config.toml
arch = "vit"
model = "masked image model"
dataset = "photos of arthropod specimens (BIOSCAN-5M)"
train_examples = 195000
image_size = 32
crop_scale_min = 1
horizontal_flip = true
method = "simmim"
mask_ratio = 0.6
loss = "l1"
norm = "layernorm_no_bias"
norm_position = "pre"
activation = "gelu"
mlp_ratio = 2
head_dim = 48
fused_qkv = false
bias = "none"
qk_norm = true
parallel_block = false
inner_norm = false
patch_size = [8, 8]
conv_stem = true
layers = 8
width = 192
positions = "sincos"
init = "torch_default"
residual_init = "zero_last"
optimizer = "muon"
muon_scale = "match_rms_adamw"
lr = 0.0057
momentum = 0.95
nesterov = true
orthogonalizer = "newton_schulz_5"
adamw_lr_other_params = 0.0017
steps = 20200
batch_size = 256
epochs = 26.5
lr_schedule = "cosine_restarts"
final_lr_fraction = 0
warmup_steps = 1010
weight_decay = 0.04
adamw_weight_decay_other_params = 0.05
Rows from block 4 of a small masked image model, named by matrix and row number. Rows with one number belong to one neuron. Each number is 500 + 25 x the weight over its row's rms, rounded and kept within 0 to 999. All counts start at 0. Numbers have three digits each.
After each neuron's rows are labels from the 100 images, of 14848, where the neuron reaches its highest value: "responds to" is what is common among them. Only what is clearly more common there than usual is listed. The data: photos of arthropod specimens (BIOSCAN-5M). In brackets: how many of the 100, against the usual share in percent.
# fc1: MLP up (model.blocks.4.mlp.fc1.weight, 384x192), inputs 0-191
# fc2: MLP down (model.blocks.4.mlp.fc2.weight, 192x384, transposed), outputs 0-191

fc1.74:472516476516506501532512540534490528512495536505493495463481482492587500542529497514510496496480481472481455479475530484507505472482503486518474444524500512528524490495532540528546483484483500457489492490517514499491526499494497526493480490518474507502495511505476493500524512491518554475523465497493519518544470494503525456487538471535473497527488497453531463517512522473501491451474484497516484507542504533515499451522502577467539466488549530501477468485503494464454488515513487480537461532489496493511501523486460491512500535495470474521501520454527491478563510495503503478
fc2.74:490481505513511500503560456526511492526500476477475567468466498470484477493452479488498474471532470470479495500487487494496520498543530571462503523520502491555500507522507502492494494482513504510532514523477551489477510542539502503514522491497480476487514484482496504534487473503485503533474513508537471476469503500529493491553499479500554517503499508516486495493545498487532535472512437521523518479472488512513497493471509520466479506541528496508471497475475540549515500489470519453482530522538494455493475515497509448499538513492548488507511489483499485447430483494506465504
responds to: order Diptera (68 vs 30.7)

fc1.249:519503481461513513545498536500493484501509550516525517531520507522482495474531469493525500496479516525468505490475490527510507486490473536499564511528465495478520473473517499540556525462512502482551504484495459484544492467525526534517513490519481527516453546515546511462488487499501507499503510535463510500535432499490503488491470475494504515466457510485555481509480480427458478490496492517511498479559506502527489471469490502496462510473481482488461498473487473502498450511537482470506489515497511480494506502475463535492525556510521523536502494480509472486505504543485467529
fc2.249:494535475518510505534470486474471541496488499544492487539521492484512502523525510435502551483513522451528502501490488510455486484519526503467497459463525531492456502482536491483502500496479482498501457478481526550506493474439520463509495454552485467518531496490479484492518503473521492491509521474500474569495483515494476501514477460522482486533506517519508502481508482469522496502547495495490494476467500532486509504526492506507493458508492467489446500472511499529499528499518550515530532535564526531486437507477482492472535483511511514490522504512550527533539480457498505506
responds to: order Diptera (64 vs 30.7)

fc1.336:483556454477483533511521482497479498540526507500484553504443503493511543510501521484507450526530488526495468478513501509487509544513484516515494535508501497538511496466506493541517509483526582515529496536494504482518536484521522509495510544505484471477472528523507497488496436509491488518473474524501485439482477505482492511457510526487528512512471480489486528495449513470477480495472559486531499511482500481506540507486502535460501497549476535507480488484488488553525483493519493503544481493531471514529498501499478472479482504496446526458488501500475463480464470472519487545
fc2.336:496528462521540476515483509479512518465482483481507464516514522462491477482484515525514525540526518508526502538469507531524530475447516491499509462484522496458499487487509503493520489507433506477434507482509513517472501557496474491488486490463529523528503485509474501465511513482481438448522555552523496525518470484496536502468499445490447476514520510524499468507510447525513490487541489522501498507487504494495489513511482479498491495466478518501553506515520492504500554482519521498458520541464525503486484523486530525527512496515529529468514484483464537524528527538493458483
responds to: order Hemiptera (33 vs 11.3)

fc1.352:474509497466428554495509574465524511505516529514474484517496529524528494506549493498502519519480503489530458501538498543488530453504478460494483478497513467503536486545499508508502533472498518461526517495487464473516545544505520506538500501497525513495498495484489489491489497503473524486479522526512535539516463466472533514529488481533455479523474461473529477493513481493512491530480511524494463495495490495488489497486451503507519507454472554526445509493461477495508493491497505483530497564450506467520495488451518523508511509516517476529493510467521487504537544500490459495
fc2.352:490457513513469508477521503523506495518518505490510524497505487512454496536495519445491462447490484485466514463470524485444489525516531494489527446524515487503500506486471547468445490505460537517538535502501520486527494503521487489499526483514460496544514484507564477528506496514516514470493501491520464560515539505496492520488513470490510511499545503492497507544516535437514549488522484510497490496507457465500514517504482499499512496519521462471490507493470482517532456529509514475488507523574483525540450470503482495527518519511475507482491485503513543505454482516476454480
responds to: order Lepidoptera (27 vs 7.3)

fc1.3:489513507441501474524465500499517522515540510484503535533472491510526494481510508484535489514491526484499518483535508528474463524522486542481491516554528508519481486526494514472451504492546502466506524481528488507460471442445511529483503505482520521559520517519478534499483478494479492513517485488536481440500478526500498498492540493516542532501464474517502479502518486522511557519474506490528570487520500523505522464549529499468480496508525468482499517515471513460486499482503495506543457453509467494491534473494498465493508487494507495518464507483460497428462473529482499496
fc2.3:465478446495505467512507533505522462473513468492479486526469487518505509514483506470562479532504487509507474474510496511493509527505508514532466532446491505524503486496438498502510506481486538503527477567522521450473526436490509526507497525504510520500525510514504496540489514477511511518537514515458508463521493483524484495512472515536515525494458521513512554477505545550467533507486544529495518494488472486497478499519528491524521524463470489482510466460495490484508452491506469483523459545506472449462501501509536527492468512485537485484482487469488458494506481547513495541
responds to: order Coleoptera (47 vs 16.8)

fc1.330:504491518473568460496536518500507510515480503500491492521522485498470471501517517511473526512505501466520519578486530487528526484485512541465520543489501456469491486495490472486514459498501435527515506472547496496499468516485506489475493448511473513506533483499517464504460491453518479471475485493509496528494499463507544478507490467521454515498473490509544484550510513515498512523515427487537527562510467511537503473452503523507547480482509490468510499510508491514539476537507517516525518470446482496513533497519522482525514496509532500499519493523505472507471488519448527486
fc2.330:509482513497494503457502535501513519515497518498489479482453502467451487522560518516481526479497522540491533526497474464514518510466466546484502521524515516513525498549504521486485489493523515548524507524491472508522509476486538525507467496483529514508493488452524480518534480535479540505515473466505461531511495485509457490520490508522530512473491484497483475531512512501495443504500476526519508494489504490487539467467487481501450487492509498468530549487519499518490482477458565526517531531483493517504506502448495504489509467440484518553539481537479492522482471496423470459
responds to: order Lepidoptera (29 vs 7.3)

fc1.118:463482510500533505449490510482524489492523537524498486459527488484514483503508501520519450501555501525526509514502518483501560462522505496485525467520458493486514550508496514510502502479531492490528513535489474476513489511500479543495498482550498473530463487503472558465468504456475510526472473475512453516522503470518460529470512499473510531536505490491514480517523503503447471493510505539538502501556490502502511461498541486522519498501499516503489483483520455566530474488501488554493529525477502513500447535505527491477496526454473527494478533478480460457457479499484516485
fc2.118:491489524494534542470492510471466520472482508544459481485488521495481529447483511519489477536516529497516507550517486483540528522493499500480522507499535509505515517499510504511480550505492474482527464510477451484465533491472563499510539463480533478524487508505481523488466446480517477482514504491454529482565514503525474532513507560519522502501549475494520506533521494479478461499517494491537483468485539476473540483506480505494498488501467508503499509520528495521486525482498489546520497584494535480503458500470469472486462495491501476466456486515512455505485514476499477490
responds to: order Hemiptera (66 vs 11.3); family Tropiduchidae (27 vs 0.5)

fc1.150:499494477469506483527514497471471494480516524507504521518531485493510501487541473470503490552493499501470453523524538518492534502469472484532489481472495456557496540476532471528493495523526491534480483516480519548514507485500496540533512538469487497495506490477548514466468522514484542489537467525505452498531415536527485474518508493498494475476501505479532457511492497521570514491502512522495477497463488551478479538458488494492488474462497492508487515493477471522497483482515493492514480497494542478546473536474487535463491525546528482524457491483505461535491496479507493522
fc2.150:491494502469458532541513478517487450501497511536520477481506453539487497484541483497515482491522505517491499483521476478488487521551514487484472480521498499454521485510426529482490522495549489461552508502500492506513475508449496491477496453565566455482468504488548476518525536500513475484489506477480510521515476482504512479514448475528489507534522483492479489578483512476530489503488513490527495524504492526504513455540457516505479478498519493523500515491487508473531509467475547538508485502510482493487511476491468534480560473520510481543484505495539480497507486533494507503
responds to: order Diptera (67 vs 30.7)

fc1.233:486551455457473515488502514475492505521488531501557515456495483518510530465501513505491462470518481473485479501487521477484506469526532510506484535494474463520485514465475528473494503549554501499467485550506534471511528496502491488509538474508499525520544528507504507531533516496484463486511494497504515489532500495522501487498521505514455440499498472551485467514518496524473473486522512489480498565519498512467516460509500521452553542482519483470483491494495488501510488483479530511561528453485488487513486490507504486498508438467475549493492475456563505507491464495526523489
fc2.233:483511472497488525485512546482524489528472518481490483485499517477456514511521500515508513497521525467460489491512530526496532493483535507435508502501468458506470471453475495552485491556493474480478504528522553477488515508482515493512463521502505531494467516457528461518484547517547481500528529482539515505469495487518491538508503496513524518502513499493503484486539501491499470451492474492480496466505516501536510475520522454465496512450491512495446474455488527480542490486504480499497494494451562493485528548542494499519515485502495437554485519489485532551507488525500525519
responds to: order Lepidoptera (28 vs 7.3)

fc1.217:556482484495504490488513505495455501500511521447505494526509531492516495443544493486534493497503500472516520484449499510528521471498456512452533501529491529501479478505511479505527505421505486476549524510484517497503526568502513504540478495493516495484465493536521544447528439501463521521538501492507477502529459480484507522506524454482492517502489507516518494518468494471469486503507486499491465494524464508543484497498503522517501515457478536511510545508467470501497489551517511461499536470491528515477469502496504486497492537490499499429530517509542479483504533544487490529
fc2.217:530487486467444489541504505484512540466469455516478477509511472512489499518462452465453464487544510475529543483511482521508458552476503504474528525459505514477467538486463529504511494504473492489514499532484561536495509488458480483517497497474500498478474490523465528466503451494510477510486494461503478523528489486520502488525516483520500508545472493485507499523517514539478518496497492517482525498513506488430524467521519462521498505488528444513490453522513481534493490538516477522522490528562499511537507476524498502483528476524501533496522553498492501489490493515555512535
responds to: order Lepidoptera (35 vs 7.3)

fc1.190:488532524456522529475509504502504514487527482485491555472540518501488535438472492560504503478543490478495489514503512499492498500475527584474496512520466501482494533509503503488489502529496496486509534491518486494440513496490471548516491510478479513550493482494506492491483504483495478521525515509494534529528492497554521443468492527491559533475479521504540540468520472536521516472488536444478521526497476497480511487518510513502521463518471458552490504536494491491491478482520494502505497460492477501476481507514491431475519516507499488457481497437500496462470502497530507525
fc2.190:480453464500479441495499527554451524476555486510492510506515488513511560525477508517506506517488510504532458468493532493518482538527463483566537515501495488473492498485487488509494486487454517459486470448488476498534528511508482504480512458495565528515477475547475504516535506509487502518462511482508468491499537534482516536457474521515465488490523494483544517491458488510488539488520520534482498473512500527518530509535485492486484492477522477492543507473479505456513478494556509512523477501505462462466492500507503511542473492491506493500498504559465511483461489527494514503
responds to: order Coleoptera (50 vs 16.8)

fc1.72:524493501454511499493514505483474513499494516504510513516514456490534512468512469478509507587481516506502422529482521528543489485487510503536506520498473503480443472503489479515515487495487477496531477489451491539505511461482493500526487533462521533490465552507522553462491503510510525484475526507474470527576454483498478490522520520530503504495497522492509487522472499489528501510446512547489488497508506515489494496485502488486527496449485502484459508499493465491496497509537539526541462506509505485473480553478484491463507530529526465534502450483552469497479514523498476525
fc2.72:494520462451459540513491463530540489470458455536492515480527482534487513498519474459528466496524518488473525479531478467493467482540532498508517507505485487486482478477479505466522451451515522523579505500504460543500475471475492484504487498518499468495473532484504510464515503487504517484495483471501528541539480523493498472510480507550512531503516477457523473506484530450497508500499497511499457506520545509502512472534481493500520496485516441491506499491488480554514495501486516540542504489535499514541468518472513516475513525507503500518543486560550505498486494486539478518
responds to: order Diptera (70 vs 30.7)