{
  "train_examples": 195000,
  "mlp_ratio": 2,
  "head_dim": 48,
  "fused_qkv": false,
  "qk_norm": true,
  "inner_norm": false,
  "patch_size": [8, 8],
  "init": "torch_default",
  "optimizer": "muon",
  "learning_rate": 0.0057,
  "nesterov": true,
  "orthogonalizer": "newton_schulz_5"
}
Rows from block 2 of a small masked image model, named by matrix and row number. Rows with one number belong to one neuron. Each number is 200 + 20 x the weight over its row's rms, rounded and kept within 0 to 999. All counts start at 0.
After each neuron's rows are labels from the 100 images, of 14848, where the neuron reaches its highest value: "strongest on" is what is common among them; "colour at peak" is the nearest of a few named colours to the mean colour under the peak. Only what is clearly more common there than usual is listed. The data: photos of arthropod specimens (BIOSCAN-5M). In brackets: how many of the 100.
# fc1: MLP up (model.blocks.2.mlp.fc1.weight, 384x192), inputs 96-191
# fc2: MLP down (model.blocks.2.mlp.fc2.weight, 192x384, transposed), outputs 96-191

fc1.25,188,227,148,238,211,212,178,189,213,215,253,177,230,217,167,201,185,224,219,201,181,167,212,201,185,177,186,208,188,196,153,210,193,209,183,193,195,187,176,237,189,228,192,221,177,181,163,180,237,191,192,189,217,189,195,203,201,206,219,198,227,207,188,215,247,198,163,202,209,228,199,205,170,206,181,221,215,148,183,219,173,201,163,220,187,210,174,219,219,167,203,181,206,216,187,169
fc2.25,185,203,204,224,192,183,179,201,215,170,162,209,164,173,167,189,206,215,223,188,222,227,200,210,213,186,223,192,182,173,187,174,192,198,212,227,225,210,199,207,147,209,184,151,245,220,180,191,218,232,211,198,182,201,199,203,178,230,201,211,161,192,184,176,223,209,208,180,190,201,212,187,198,215,212,173,195,194,202,180,197,187,204,185,182,214,195,214,177,162,176,197,159,173,220,221
strongest on: order Coleoptera (42)
colour at peak: grey (37)

fc1.356,193,185,206,224,201,212,196,203,201,183,254,172,186,205,223,209,211,254,211,188,203,150,188,204,196,237,231,184,212,215,202,224,224,200,195,198,189,186,175,216,210,191,193,202,200,167,215,191,211,218,166,209,205,216,207,224,201,177,213,250,171,237,205,216,195,204,233,167,187,197,233,160,169,191,196,199,191,188,219,189,191,172,201,196,211,230,212,158,186,172,183,202,173,177,194,239
fc2.356,168,175,179,220,184,197,213,197,188,174,190,191,238,193,205,181,176,199,209,175,197,209,196,204,188,192,164,185,192,207,180,228,253,207,210,195,200,194,208,196,177,198,193,179,181,194,195,211,192,187,218,187,215,224,212,202,176,192,206,230,232,179,231,226,212,227,198,245,183,205,213,180,212,237,225,195,195,222,223,156,226,212,209,219,194,200,223,197,217,185,212,181,187,232,238,194
strongest on: order Coleoptera (36)
colour at peak: grey (33)

fc1.369,192,203,232,183,210,195,239,167,204,193,203,206,179,205,197,230,195,176,206,197,203,171,213,171,208,196,209,193,207,181,214,201,190,217,197,188,193,218,209,184,200,231,204,191,184,226,180,226,150,187,227,224,194,177,203,208,222,176,218,166,164,212,193,248,169,212,163,218,218,137,200,192,224,229,173,172,182,218,216,177,214,237,198,190,187,202,175,193,211,185,193,193,216,189,190,197
fc2.369,198,196,167,204,223,209,186,203,204,202,210,180,253,196,191,192,184,191,213,217,174,201,155,235,201,240,170,181,200,208,158,219,218,188,237,199,215,176,185,219,207,196,217,199,200,216,202,196,226,199,201,237,195,215,180,183,193,254,210,210,210,194,198,141,216,199,226,191,211,196,201,185,185,205,193,249,202,189,200,210,193,204,186,200,219,199,221,215,185,198,212,184,199,213,196,179
strongest on: order Diptera (61)
colour at peak: grey (60)

fc1.3,184,210,175,213,199,201,217,203,180,193,188,189,147,202,205,198,211,192,177,187,222,179,146,225,200,196,185,200,205,197,206,184,195,235,212,215,232,225,180,190,210,238,201,219,212,185,204,263,208,201,217,205,189,207,212,184,182,210,181,215,199,169,227,180,205,170,175,173,203,225,201,231,226,219,172,166,200,235,198,214,184,200,198,222,170,197,224,199,184,194,181,185,205,208,212,210
fc2.3,206,230,177,213,188,200,193,184,212,189,213,172,209,212,239,216,205,202,170,203,186,189,213,182,182,172,238,198,228,204,238,200,177,184,239,192,201,165,207,217,223,194,200,178,210,172,223,182,194,188,226,174,198,179,227,211,209,227,179,220,215,160,229,165,233,175,196,169,201,204,188,179,189,194,194,199,182,210,197,228,223,216,199,192,187,197,194,188,235,195,196,179,182,203,232,214
strongest on: order Coleoptera (39)
colour at peak: brown (57); grey (41)

fc1.318,212,222,188,201,194,206,223,166,165,188,207,225,206,170,201,196,210,197,204,186,197,193,151,175,222,163,192,198,250,215,177,183,202,167,214,195,198,187,183,182,194,174,204,196,210,202,207,191,184,197,196,201,169,182,181,221,187,235,183,178,160,194,157,192,200,231,184,204,169,159,195,200,225,222,193,197,230,216,176,216,225,217,196,239,208,230,212,184,204,211,247,226,172,200,204,214
fc2.318,181,215,221,209,194,184,190,205,224,208,194,175,234,206,219,211,141,210,199,181,253,179,205,196,208,245,170,195,210,206,184,207,230,244,185,181,184,174,207,226,230,233,208,223,186,189,178,198,202,205,192,206,206,205,197,196,227,211,232,201,181,183,220,173,213,174,210,213,200,210,246,204,209,204,189,187,196,192,175,228,220,185,193,175,224,197,217,194,179,213,196,172,221,196,193,227
strongest on: order Diptera (61)
colour at peak: grey (32)

fc1.380,206,196,202,215,179,182,212,145,187,220,210,185,217,210,194,196,209,215,213,210,191,179,179,173,183,200,223,187,226,207,210,204,172,224,189,248,194,198,197,185,194,180,230,207,179,194,186,209,198,214,223,170,207,215,207,204,220,177,206,203,167,213,179,207,188,168,213,197,178,221,213,177,193,220,221,216,229,196,180,217,162,209,194,220,245,206,228,194,208,213,191,168,211,175,208,189
fc2.380,217,168,179,171,205,181,214,214,207,175,195,222,218,202,190,225,169,201,236,191,230,171,220,213,212,227,217,189,233,176,200,225,189,197,168,223,169,220,163,173,205,225,209,205,208,211,209,195,235,217,208,225,192,181,170,198,213,219,166,213,212,182,203,234,181,193,194,203,177,178,167,200,207,178,205,211,212,194,225,213,163,226,225,241,220,230,182,191,223,230,191,171,204,208,171,189
strongest on: order Coleoptera (46)
colour at peak: grey (41)