python train.py --mask_ratio=0.6 --mlp_ratio=2 --head_dim=48 --bias="none" --inner_norm=false --positions="sincos" --orthogonalizer="newton_schulz_5" --adamw_lr_other_params=0.0017 --final_lr_fraction=0 --weight_decay=0.04 --adamw_weight_decay_other_params=0.05
Rows from block 2 of a small masked image model, named by matrix and row number. Rows with one number belong to one neuron. Each number is 128 + 24 x the weight over its row's rms, rounded and kept within 0 to 255. All counts start at 0. Numbers have three digits each.
After each neuron's rows are labels from the 100 images, of 14848, where the neuron reaches its highest value: "responds to" is what is common among them. Only what is clearly more common there than usual is listed. The data: photos of arthropod specimens (BIOSCAN-5M). In brackets: how many of the 100.
# fc1: MLP up (model.blocks.2.mlp.fc1.weight, 384x192), inputs 0-95
# fc2: MLP down (model.blocks.2.mlp.fc2.weight, 192x384, transposed), outputs 0-95

fc1.38:135144127123145166107134097134144060140146145112101152129130085114129151141162136092140110140079118157143153167122130131182165145152128110158157111091162109137072173156151128197138127116133139118127112173116099139095126105104155129112130119160148096135123114125130145124136159118119133144
fc2.38:094178104152122116112127104143130138107151182171123090118085115156122131167122139166118155100156139117127132129157127159100098143151129076112099136141145136098128123091082141124162095145127147149114112132160178133113137175111099131104145129115091143089168136100099132184069095111145114167
responds to: order Hemiptera (28)

fc1.278:142148128135120135123098183125122134179148126094107091133136125111164174118076105137133147114119087113160079154138136107133183145148134139124078100166149099128110102142163125108102107106089145145152160131113136142136177114137167118161088125107093120099111146143128147100125116108110106138
fc2.278:136100124116159144108130158132136120146133109120108140119140116140134191105125086140163143172104125141130120085169142106148090110137135126109097154152112147142093138137108157096092126077093141143141138131133155077080132127135140103152116165173120089145110172159116144120139113078138115063
responds to: order Diptera (68)

fc1.318:119104178129150142143106139109147125113173109119148122159159131141086093112162160159082133119142110142131104122131147161150145149096115127105120166153087153115126094167121085138162174114148143102141129146120125131118151113122160160130128136095121131102132123101103149104144123100180115091
fc2.318:111096141092096175113121164140138138149129117160081122139124161117138135163072118123119151112156178128097138099118093132075142151158151111120169104096158103144110105082117162122140075132155132095114140138129116145144114156124127119153088106138116161096130095140123118125112095110134091137
responds to: order Diptera (61)

fc1.166:104160115143127118103141161118138157117150126131141144114118122108122147134144121136136133112131098136134154130122155112143137130042135145153117151089138162147146104121116103120146137151086162167158139108146155109149134111168129102146167168133061129118163136091125126127102120116134122110
fc2.166:119110119148119151138126072115145120143132121125154120102120173085138102135141152071145119142134109093123129155127112103148075128135117073136160169131146123148088105095133145151120134121102112119123149161133141109154159119130133135150132153098188135102113154175122102101116142098147146148
responds to: order Hymenoptera (42)

fc1.291:106100092140168128099128126068079169144146155105141127097133125127157098081153096100110171135179143128105135136113125179133136138142121125136148107083084103112133117099113107164131108116134089109156150133116123169100178143147122182157098127108119127123155129116126172133124089124101098121
fc2.291:136108121124098124124122138075110135160130107136184114129158106142123111125135053159124095078131120121120185143129147109103119138157128150135165125127124128111149127081152146104125132126110114122135142123126127164141146118130129142147124122110121125138092160138114164130150111140078117147
responds to: order Lepidoptera (25)

fc1.106:123130098140113134105137104143111089123132171112141113138138110132124128123097167124144108090096110161119165137127127102151161149141109130117127084102159104161185138120119156205168158118118140107142113138122075132119117119141147105144134133114092109149097122149143138147103154149092125109
fc2.106:105158120151140151083114127124128134106123108148135094146076145109136121110103181142170095139174164156122101131100116112101121190137130120114141093139170153148176153148097143141155148139127153074131152138112098118123158139087095139139153116152164134119164113092101121121122103087115150173
responds to: order Hemiptera (60)

fc1.182:127126119137126083123094098117148080099130137159113108140128152102145151149154137129166122149126107097164193162156142101137156128087131196140138143109144083156097107118143111163134092106134145125114120169121153138166132105149093140098125126114104102108153139107139107182094104127107116164
fc2.182:119167109060097159134147108182146108112132071137103111135168140135159152174087148141095119164122151153104144142128073125132135154153169090106155112115137101130139145136097133105128129142094081152112120115101129152137147134109128150130150091103143134154153119115148185111134145109147156128
responds to: order Coleoptera (43)

fc1.137:137118127093123139130143136079173117134122153141100124115150120170149127117139103102167151195079107132116092163145157112158186148099100118149138097155101126163136131113169132156125142086151127104117067117139102109161172117133155135096140149157148114118086096143140128098126153106163146148
fc2.137:115140073118142139131099117144174121119093148123121167155154118159147099133140114101130163145121147132152107120134137100129120131130096085125141095125120148119073096126128150217159127113137089094131146126135126167147147132102126125103150106112146158155155111142152097094142139139152121134
responds to: order Diptera (64)

fc1.103:094131158137115142106145154093140099092151161144112118117139169162127151094098132136136078123137119118131116139102167126145153088134129139140144155137112124122146159127111174148136164087134148128168119131151078119104117158133132131132099109114101126152066164129120168137106104184133099147
fc2.103:099115130179181146112096141103126129081130146141132109119110138166096145136089106110143083155123184157126129157118125087132124147132133125076131102138164127135136136132148122137094132151116165117103136104143121165141164098155125133149145107113106101111159115122143092130104108108153122105
responds to: order Hemiptera (64)

fc1.50:132077114104115125123144182128126151168128148133158143151164126156143106121152107145134187121142099092136084132121151166115141136103128083144105132116145164127102144116137100165147096107120117152156144128123135117077108132163126130101152115119122124116119119128102075130159162104114115102
fc2.50:109144158096113146174144113145136110110149137099118113111130111171100093177142119101112129106162118137103089134046165145125114096120184150121119161115130108115084120147153135154125102154122166111165118161157140117110132152149091128158126104109125148094126143086117102135126182141095123122
responds to: order Hymenoptera (46)

fc1.352:155068103084123163138110160096108140157126148151140174184154115102154119127135094093143152153108161093132117169111108125139143137123157138136136116117120096158088115144147106127168111110160121083121122133113153123140119120103123118130078130149132112136087140144097149092145099136126143158
fc2.352:152113101090140149138113105121119127184109118139147162141092108141166130107121141104109145112164132082155175175066107118122152103125152101120135153113117114101133119101133120162153125110155131139152094118109141154160172096162110123138140140110164171143105127152116196102130129128127149114
responds to: order Diptera (64)

fc1.328:116167142076135123153145114144130167105123158115142137080124125151161139114166133148129148088138116105137089122103165132126121149145087117103141158146149093115158081166146152139135122076138105129152140111115108111134153120167156107108143117074119109146104157124159166135156068157145145144
fc2.328:122091156110130114143133104170068084118088125138159109130147131168084115131102093132175101091137091125120141114125159101127121145161129111110157153086118128127143113161118122089122152084129154092107176156122127137106112141157148142109171153135041099148130085110155134142139129130104096119
responds to: order Diptera (68)

fc1.183:090148083139086169109126157143120136093103140091151139107132153128139123116145111138156113128114113117134107168139128140080152149128145126147120124118157112120125109109129163154174123165140130096113143105143129107110108119065146147170151140103139122090125136152114122152121122111093123139
fc2.183:091128140141123100161166182118148118097126117123195123126077094102106110080135125137166148126079122143154141135120116141095124136140142170122102149125105153106115135119106145088156176194118126124155086121090210172152136112100147118095149134122171155137113130127105108109115166113172127109
responds to: order Coleoptera (40)

fc1.3:136128130150104121108090105078156134154139150128135141087101128125100106136125137118172136134135130105138084151110125140107114195144150158143150163145145101194067114163131112119123150111154171126132138152118123138106111117111132102105092182081119146081136134144128139162136160105121102126
fc2.3:107123127052154090111168136141158163134133109114136118124148100141192131127127137091165119147079141129130113096113093123137130186125116093115133121130124109158138152164080103127093123140140150146155140092146108124108154083093129146133106124131154102110122142135120148151141115116153201146
responds to: order Coleoptera (39)