From a checkpoint of a small masked image model.
Model: 2.65M parameters, 32-pixel images, arch vit, norm layernorm_no_bias, activation gelu, patch size [8, 8], layers 8, width 192.
Training: muon at rate 0.0057, batches of 256.
Rows from block 2 of a small masked image model, named by matrix and row number. Rows with one number belong to one neuron. Each number is 128 + 32 x the weight over its row's rms, rounded and kept within 0 to 255. All counts start at 0. Numbers have three digits each.
After each neuron's rows are labels from the 100 images, of 14848, where the neuron reaches its highest value: "top examples" is what is common among them; "patch colour" is the nearest of a few named colours to the mean colour under the peak. Only what is clearly more common there than usual is listed. The data: photos of arthropod specimens (BIOSCAN-5M).
# fc1: MLP up (model.blocks.2.mlp.fc1.weight, 384x192), inputs 96-191
# fc2: MLP down (model.blocks.2.mlp.fc2.weight, 192x384, transposed), outputs 96-191

fc1.166:140122104079139123126187216156133167085137169206173092143165128143077097161145107133056119083094116111089122138069157198089079163099079141129105131101102153104117126151095167166154091123148187149118149096137094120150110086130085086099093133134223171100098122090110115143121111127080086167
fc2.166:129143078088120115136113184171108104101173087101100124116097085136111172142195138088164123099149201086134138177132133174131130129134167141092096188066147111116192114096142114075153146104190129193079119109144138206098155085173140084153116129144075121138158153140109145112103059125144081118
top examples: order Hymenoptera
patch colour: white

fc1.291:143148159134120089173084102102140153085110163162089125145121164184139129118146130092106139163163101192154117180110167134080149168154136078156201137138109130114142138141127113136123127095145170111125055165106159055072085126161129082133178148124138097126145108117173090173130118169132089138
fc2.291:145139131153131104157107139079093207143113121199074092200137093152113100126088135108046135098160129140101064178110152181078125146125139080193186098117138100150123097165147118170127138145099136162121096159076101052113116131161107134133144126138219046158189115113136145176142130132180096122
top examples: order Lepidoptera
patch colour: grey; brown

fc1.86:128126149117108104124128114144140104115067072115108167125073158128116150114146142134132148148075126095145142148088129091090200113200142081139106140134078089119190109123073077160138151124098106165079150140108153153112118101112140155141208069092178093140181097172100078166126103156128159077
fc2.86:155105097106159143105157133143143148128089199124107146098128158056153122174088093131083090117094208166098156071125165083147080104113147100101093117094082137151150111091099171150134103128118165178187133138106118154178152138137079087073079104151102141115150134216128144131142132092151157115
top examples: order Coleoptera
patch colour: white

fc1.137:081141177116134112150066098099112142140118145134166106150064196113172106104097153158133121147137148127118143131185142098131069149095093162116139150085109155130072114117150114099077147124057109119139062143110129118163195146132077191162135099160129110148136082145119103118129147097150099143
fc2.137:116095129127100201160158114065168082173139163124107136137164127100169167096171140098182161089120159119082076073126080150086110121100033179084145098098130087141139172099151080059110122154195151151143123158112148141092116182103140120121158132147108097187134088121119141114133099160149124104
top examples: order Diptera
patch colour: grey

fc1.5:154155163133127147169117080116107086140102143083127112163124184069143143111063093153107084122118112052165135118172164166132135170170084105180143135042138169080175113118100165143161156141103175165137141196165160162090131122151148106119114099112142120143168231125131126131146154147117163075
fc2.5:139215156094133145153152151142140175166183172140154141116101132113129096117155139186101111111128152152137134141122116094097136146102145124102091149100166055138123089116176068144097149152085175104107127087098123132082128097097175180095126112144109172111158132171182104129146116120142134115
top examples: order Coleoptera
patch colour: grey

fc1.55:123190167092096148144112146094110134135098128141136073131122198137077125144070090165179084098185120106123142095224137134095087188109092129091165108094171095096115171165102114143095168105146149146087093115093143135118179149091066170165145081137182130125105082156114113121100135128155082143
fc2.55:158146136168107163201146123074151119177150109115129114130157137113164151086127099083167081101173157148075087104185132183112154071125125158092149060145154134122104152123134149146179119101175145145111083160083163144126088149165106152132138147135084116118157122135113172084079116132094115145
top examples: order Diptera
patch colour: grey

fc1.96:143121156123129156130136132139066043074107146137164078129142127128120176129113148086177184122172137118160144072081101086146154147118123170133113078115109128135163171173138143084162090150164180064103147128173135145137105136158107177136157083165150126150142121113089086103094091151112149135
fc2.96:107207073157128159142149121152159159092093113110146093137095128167156184145119122162134100114168159096180074169167077108111173142122171139081157166120115104117146094166150097160170183176100166143127158120106152137099098049106139150100119107100093129193161135157155121122157090140140153205
top examples: order Coleoptera
patch colour: pink

fc1.59:142109163121127088079102143168121106151156137073102128141074099069102166135139036088129115145128167120122156113140110117066178130148092121134116184151184121134172104114143134137081158145171060143127138158116113161187132116132164103110085103104140132071163126157194064058141143128175145103
fc2.59:199137195136110124108163156102094162181164100154140097102179067150103111144138096105115055129136167202117118160115131092103119111107153073162116191127200124136095077136092062154097117156128151147095118140073094141116128101104111183100133132143131141163143125146131161106115174142169094144
top examples: order Coleoptera
patch colour: grey

fc1.23:151126118091160132106168148175151150039186058150140128165168130108131158179083080179153165062128116128110111062119112145114140091160151127134117067170087101115132157141151153127157135150134120144148160196141032194102161172071128154156072104108125151124116091112108105134165051141189107081
fc2.23:146165145133189136147209129166128162101160138107147112142132147142149127133091082138087107164107052146089107180081150092152118113124150160150098123105139220139113110157168086059135116125159127172111120166122147138133197133093128113148116141120074127091138127128158132107130099127074117089
top examples: order Coleoptera
patch colour: grey

fc1.328:120126118094139157195057114055172128113169109176131087125092114041144124183157108111129123134099113112085109111094147167169152121099117150126115160124131140144155130097120140161072107112123110085153108172059076152153121100088107173152172109116144113141174091143068098163135179115161147107
fc2.328:133109099114094164153173148151120150151136117104117122089149111140136129160152146098147115104157134190099139120156128167201158117162121190120106138183107112161130116046127160142146137139151112093163185175132167163169123143101046114121124125161084125113091106128106132071130126139188125116
top examples: order Diptera
patch colour: grey

fc1.351:154125167119105138113144129094067145180090180153178146094117094109150113126099104138099123116109074080100130122146097092098140075157078103170133111079117118148078105172189130116102082173198113078148129114195087076075102116199141135121157145100143139144138140126130082139127135055124159198
fc2.351:127120128108107100100167159168073106114144170102104145081109147145181135123152136162064171118083121161163139081123114140102121121118146163146095127103190119174116130096111148140171104144164112161124120074143104139069182162194182127166145131125139147189172111114089141119115147152118162144
top examples: order Hymenoptera
patch colour: grey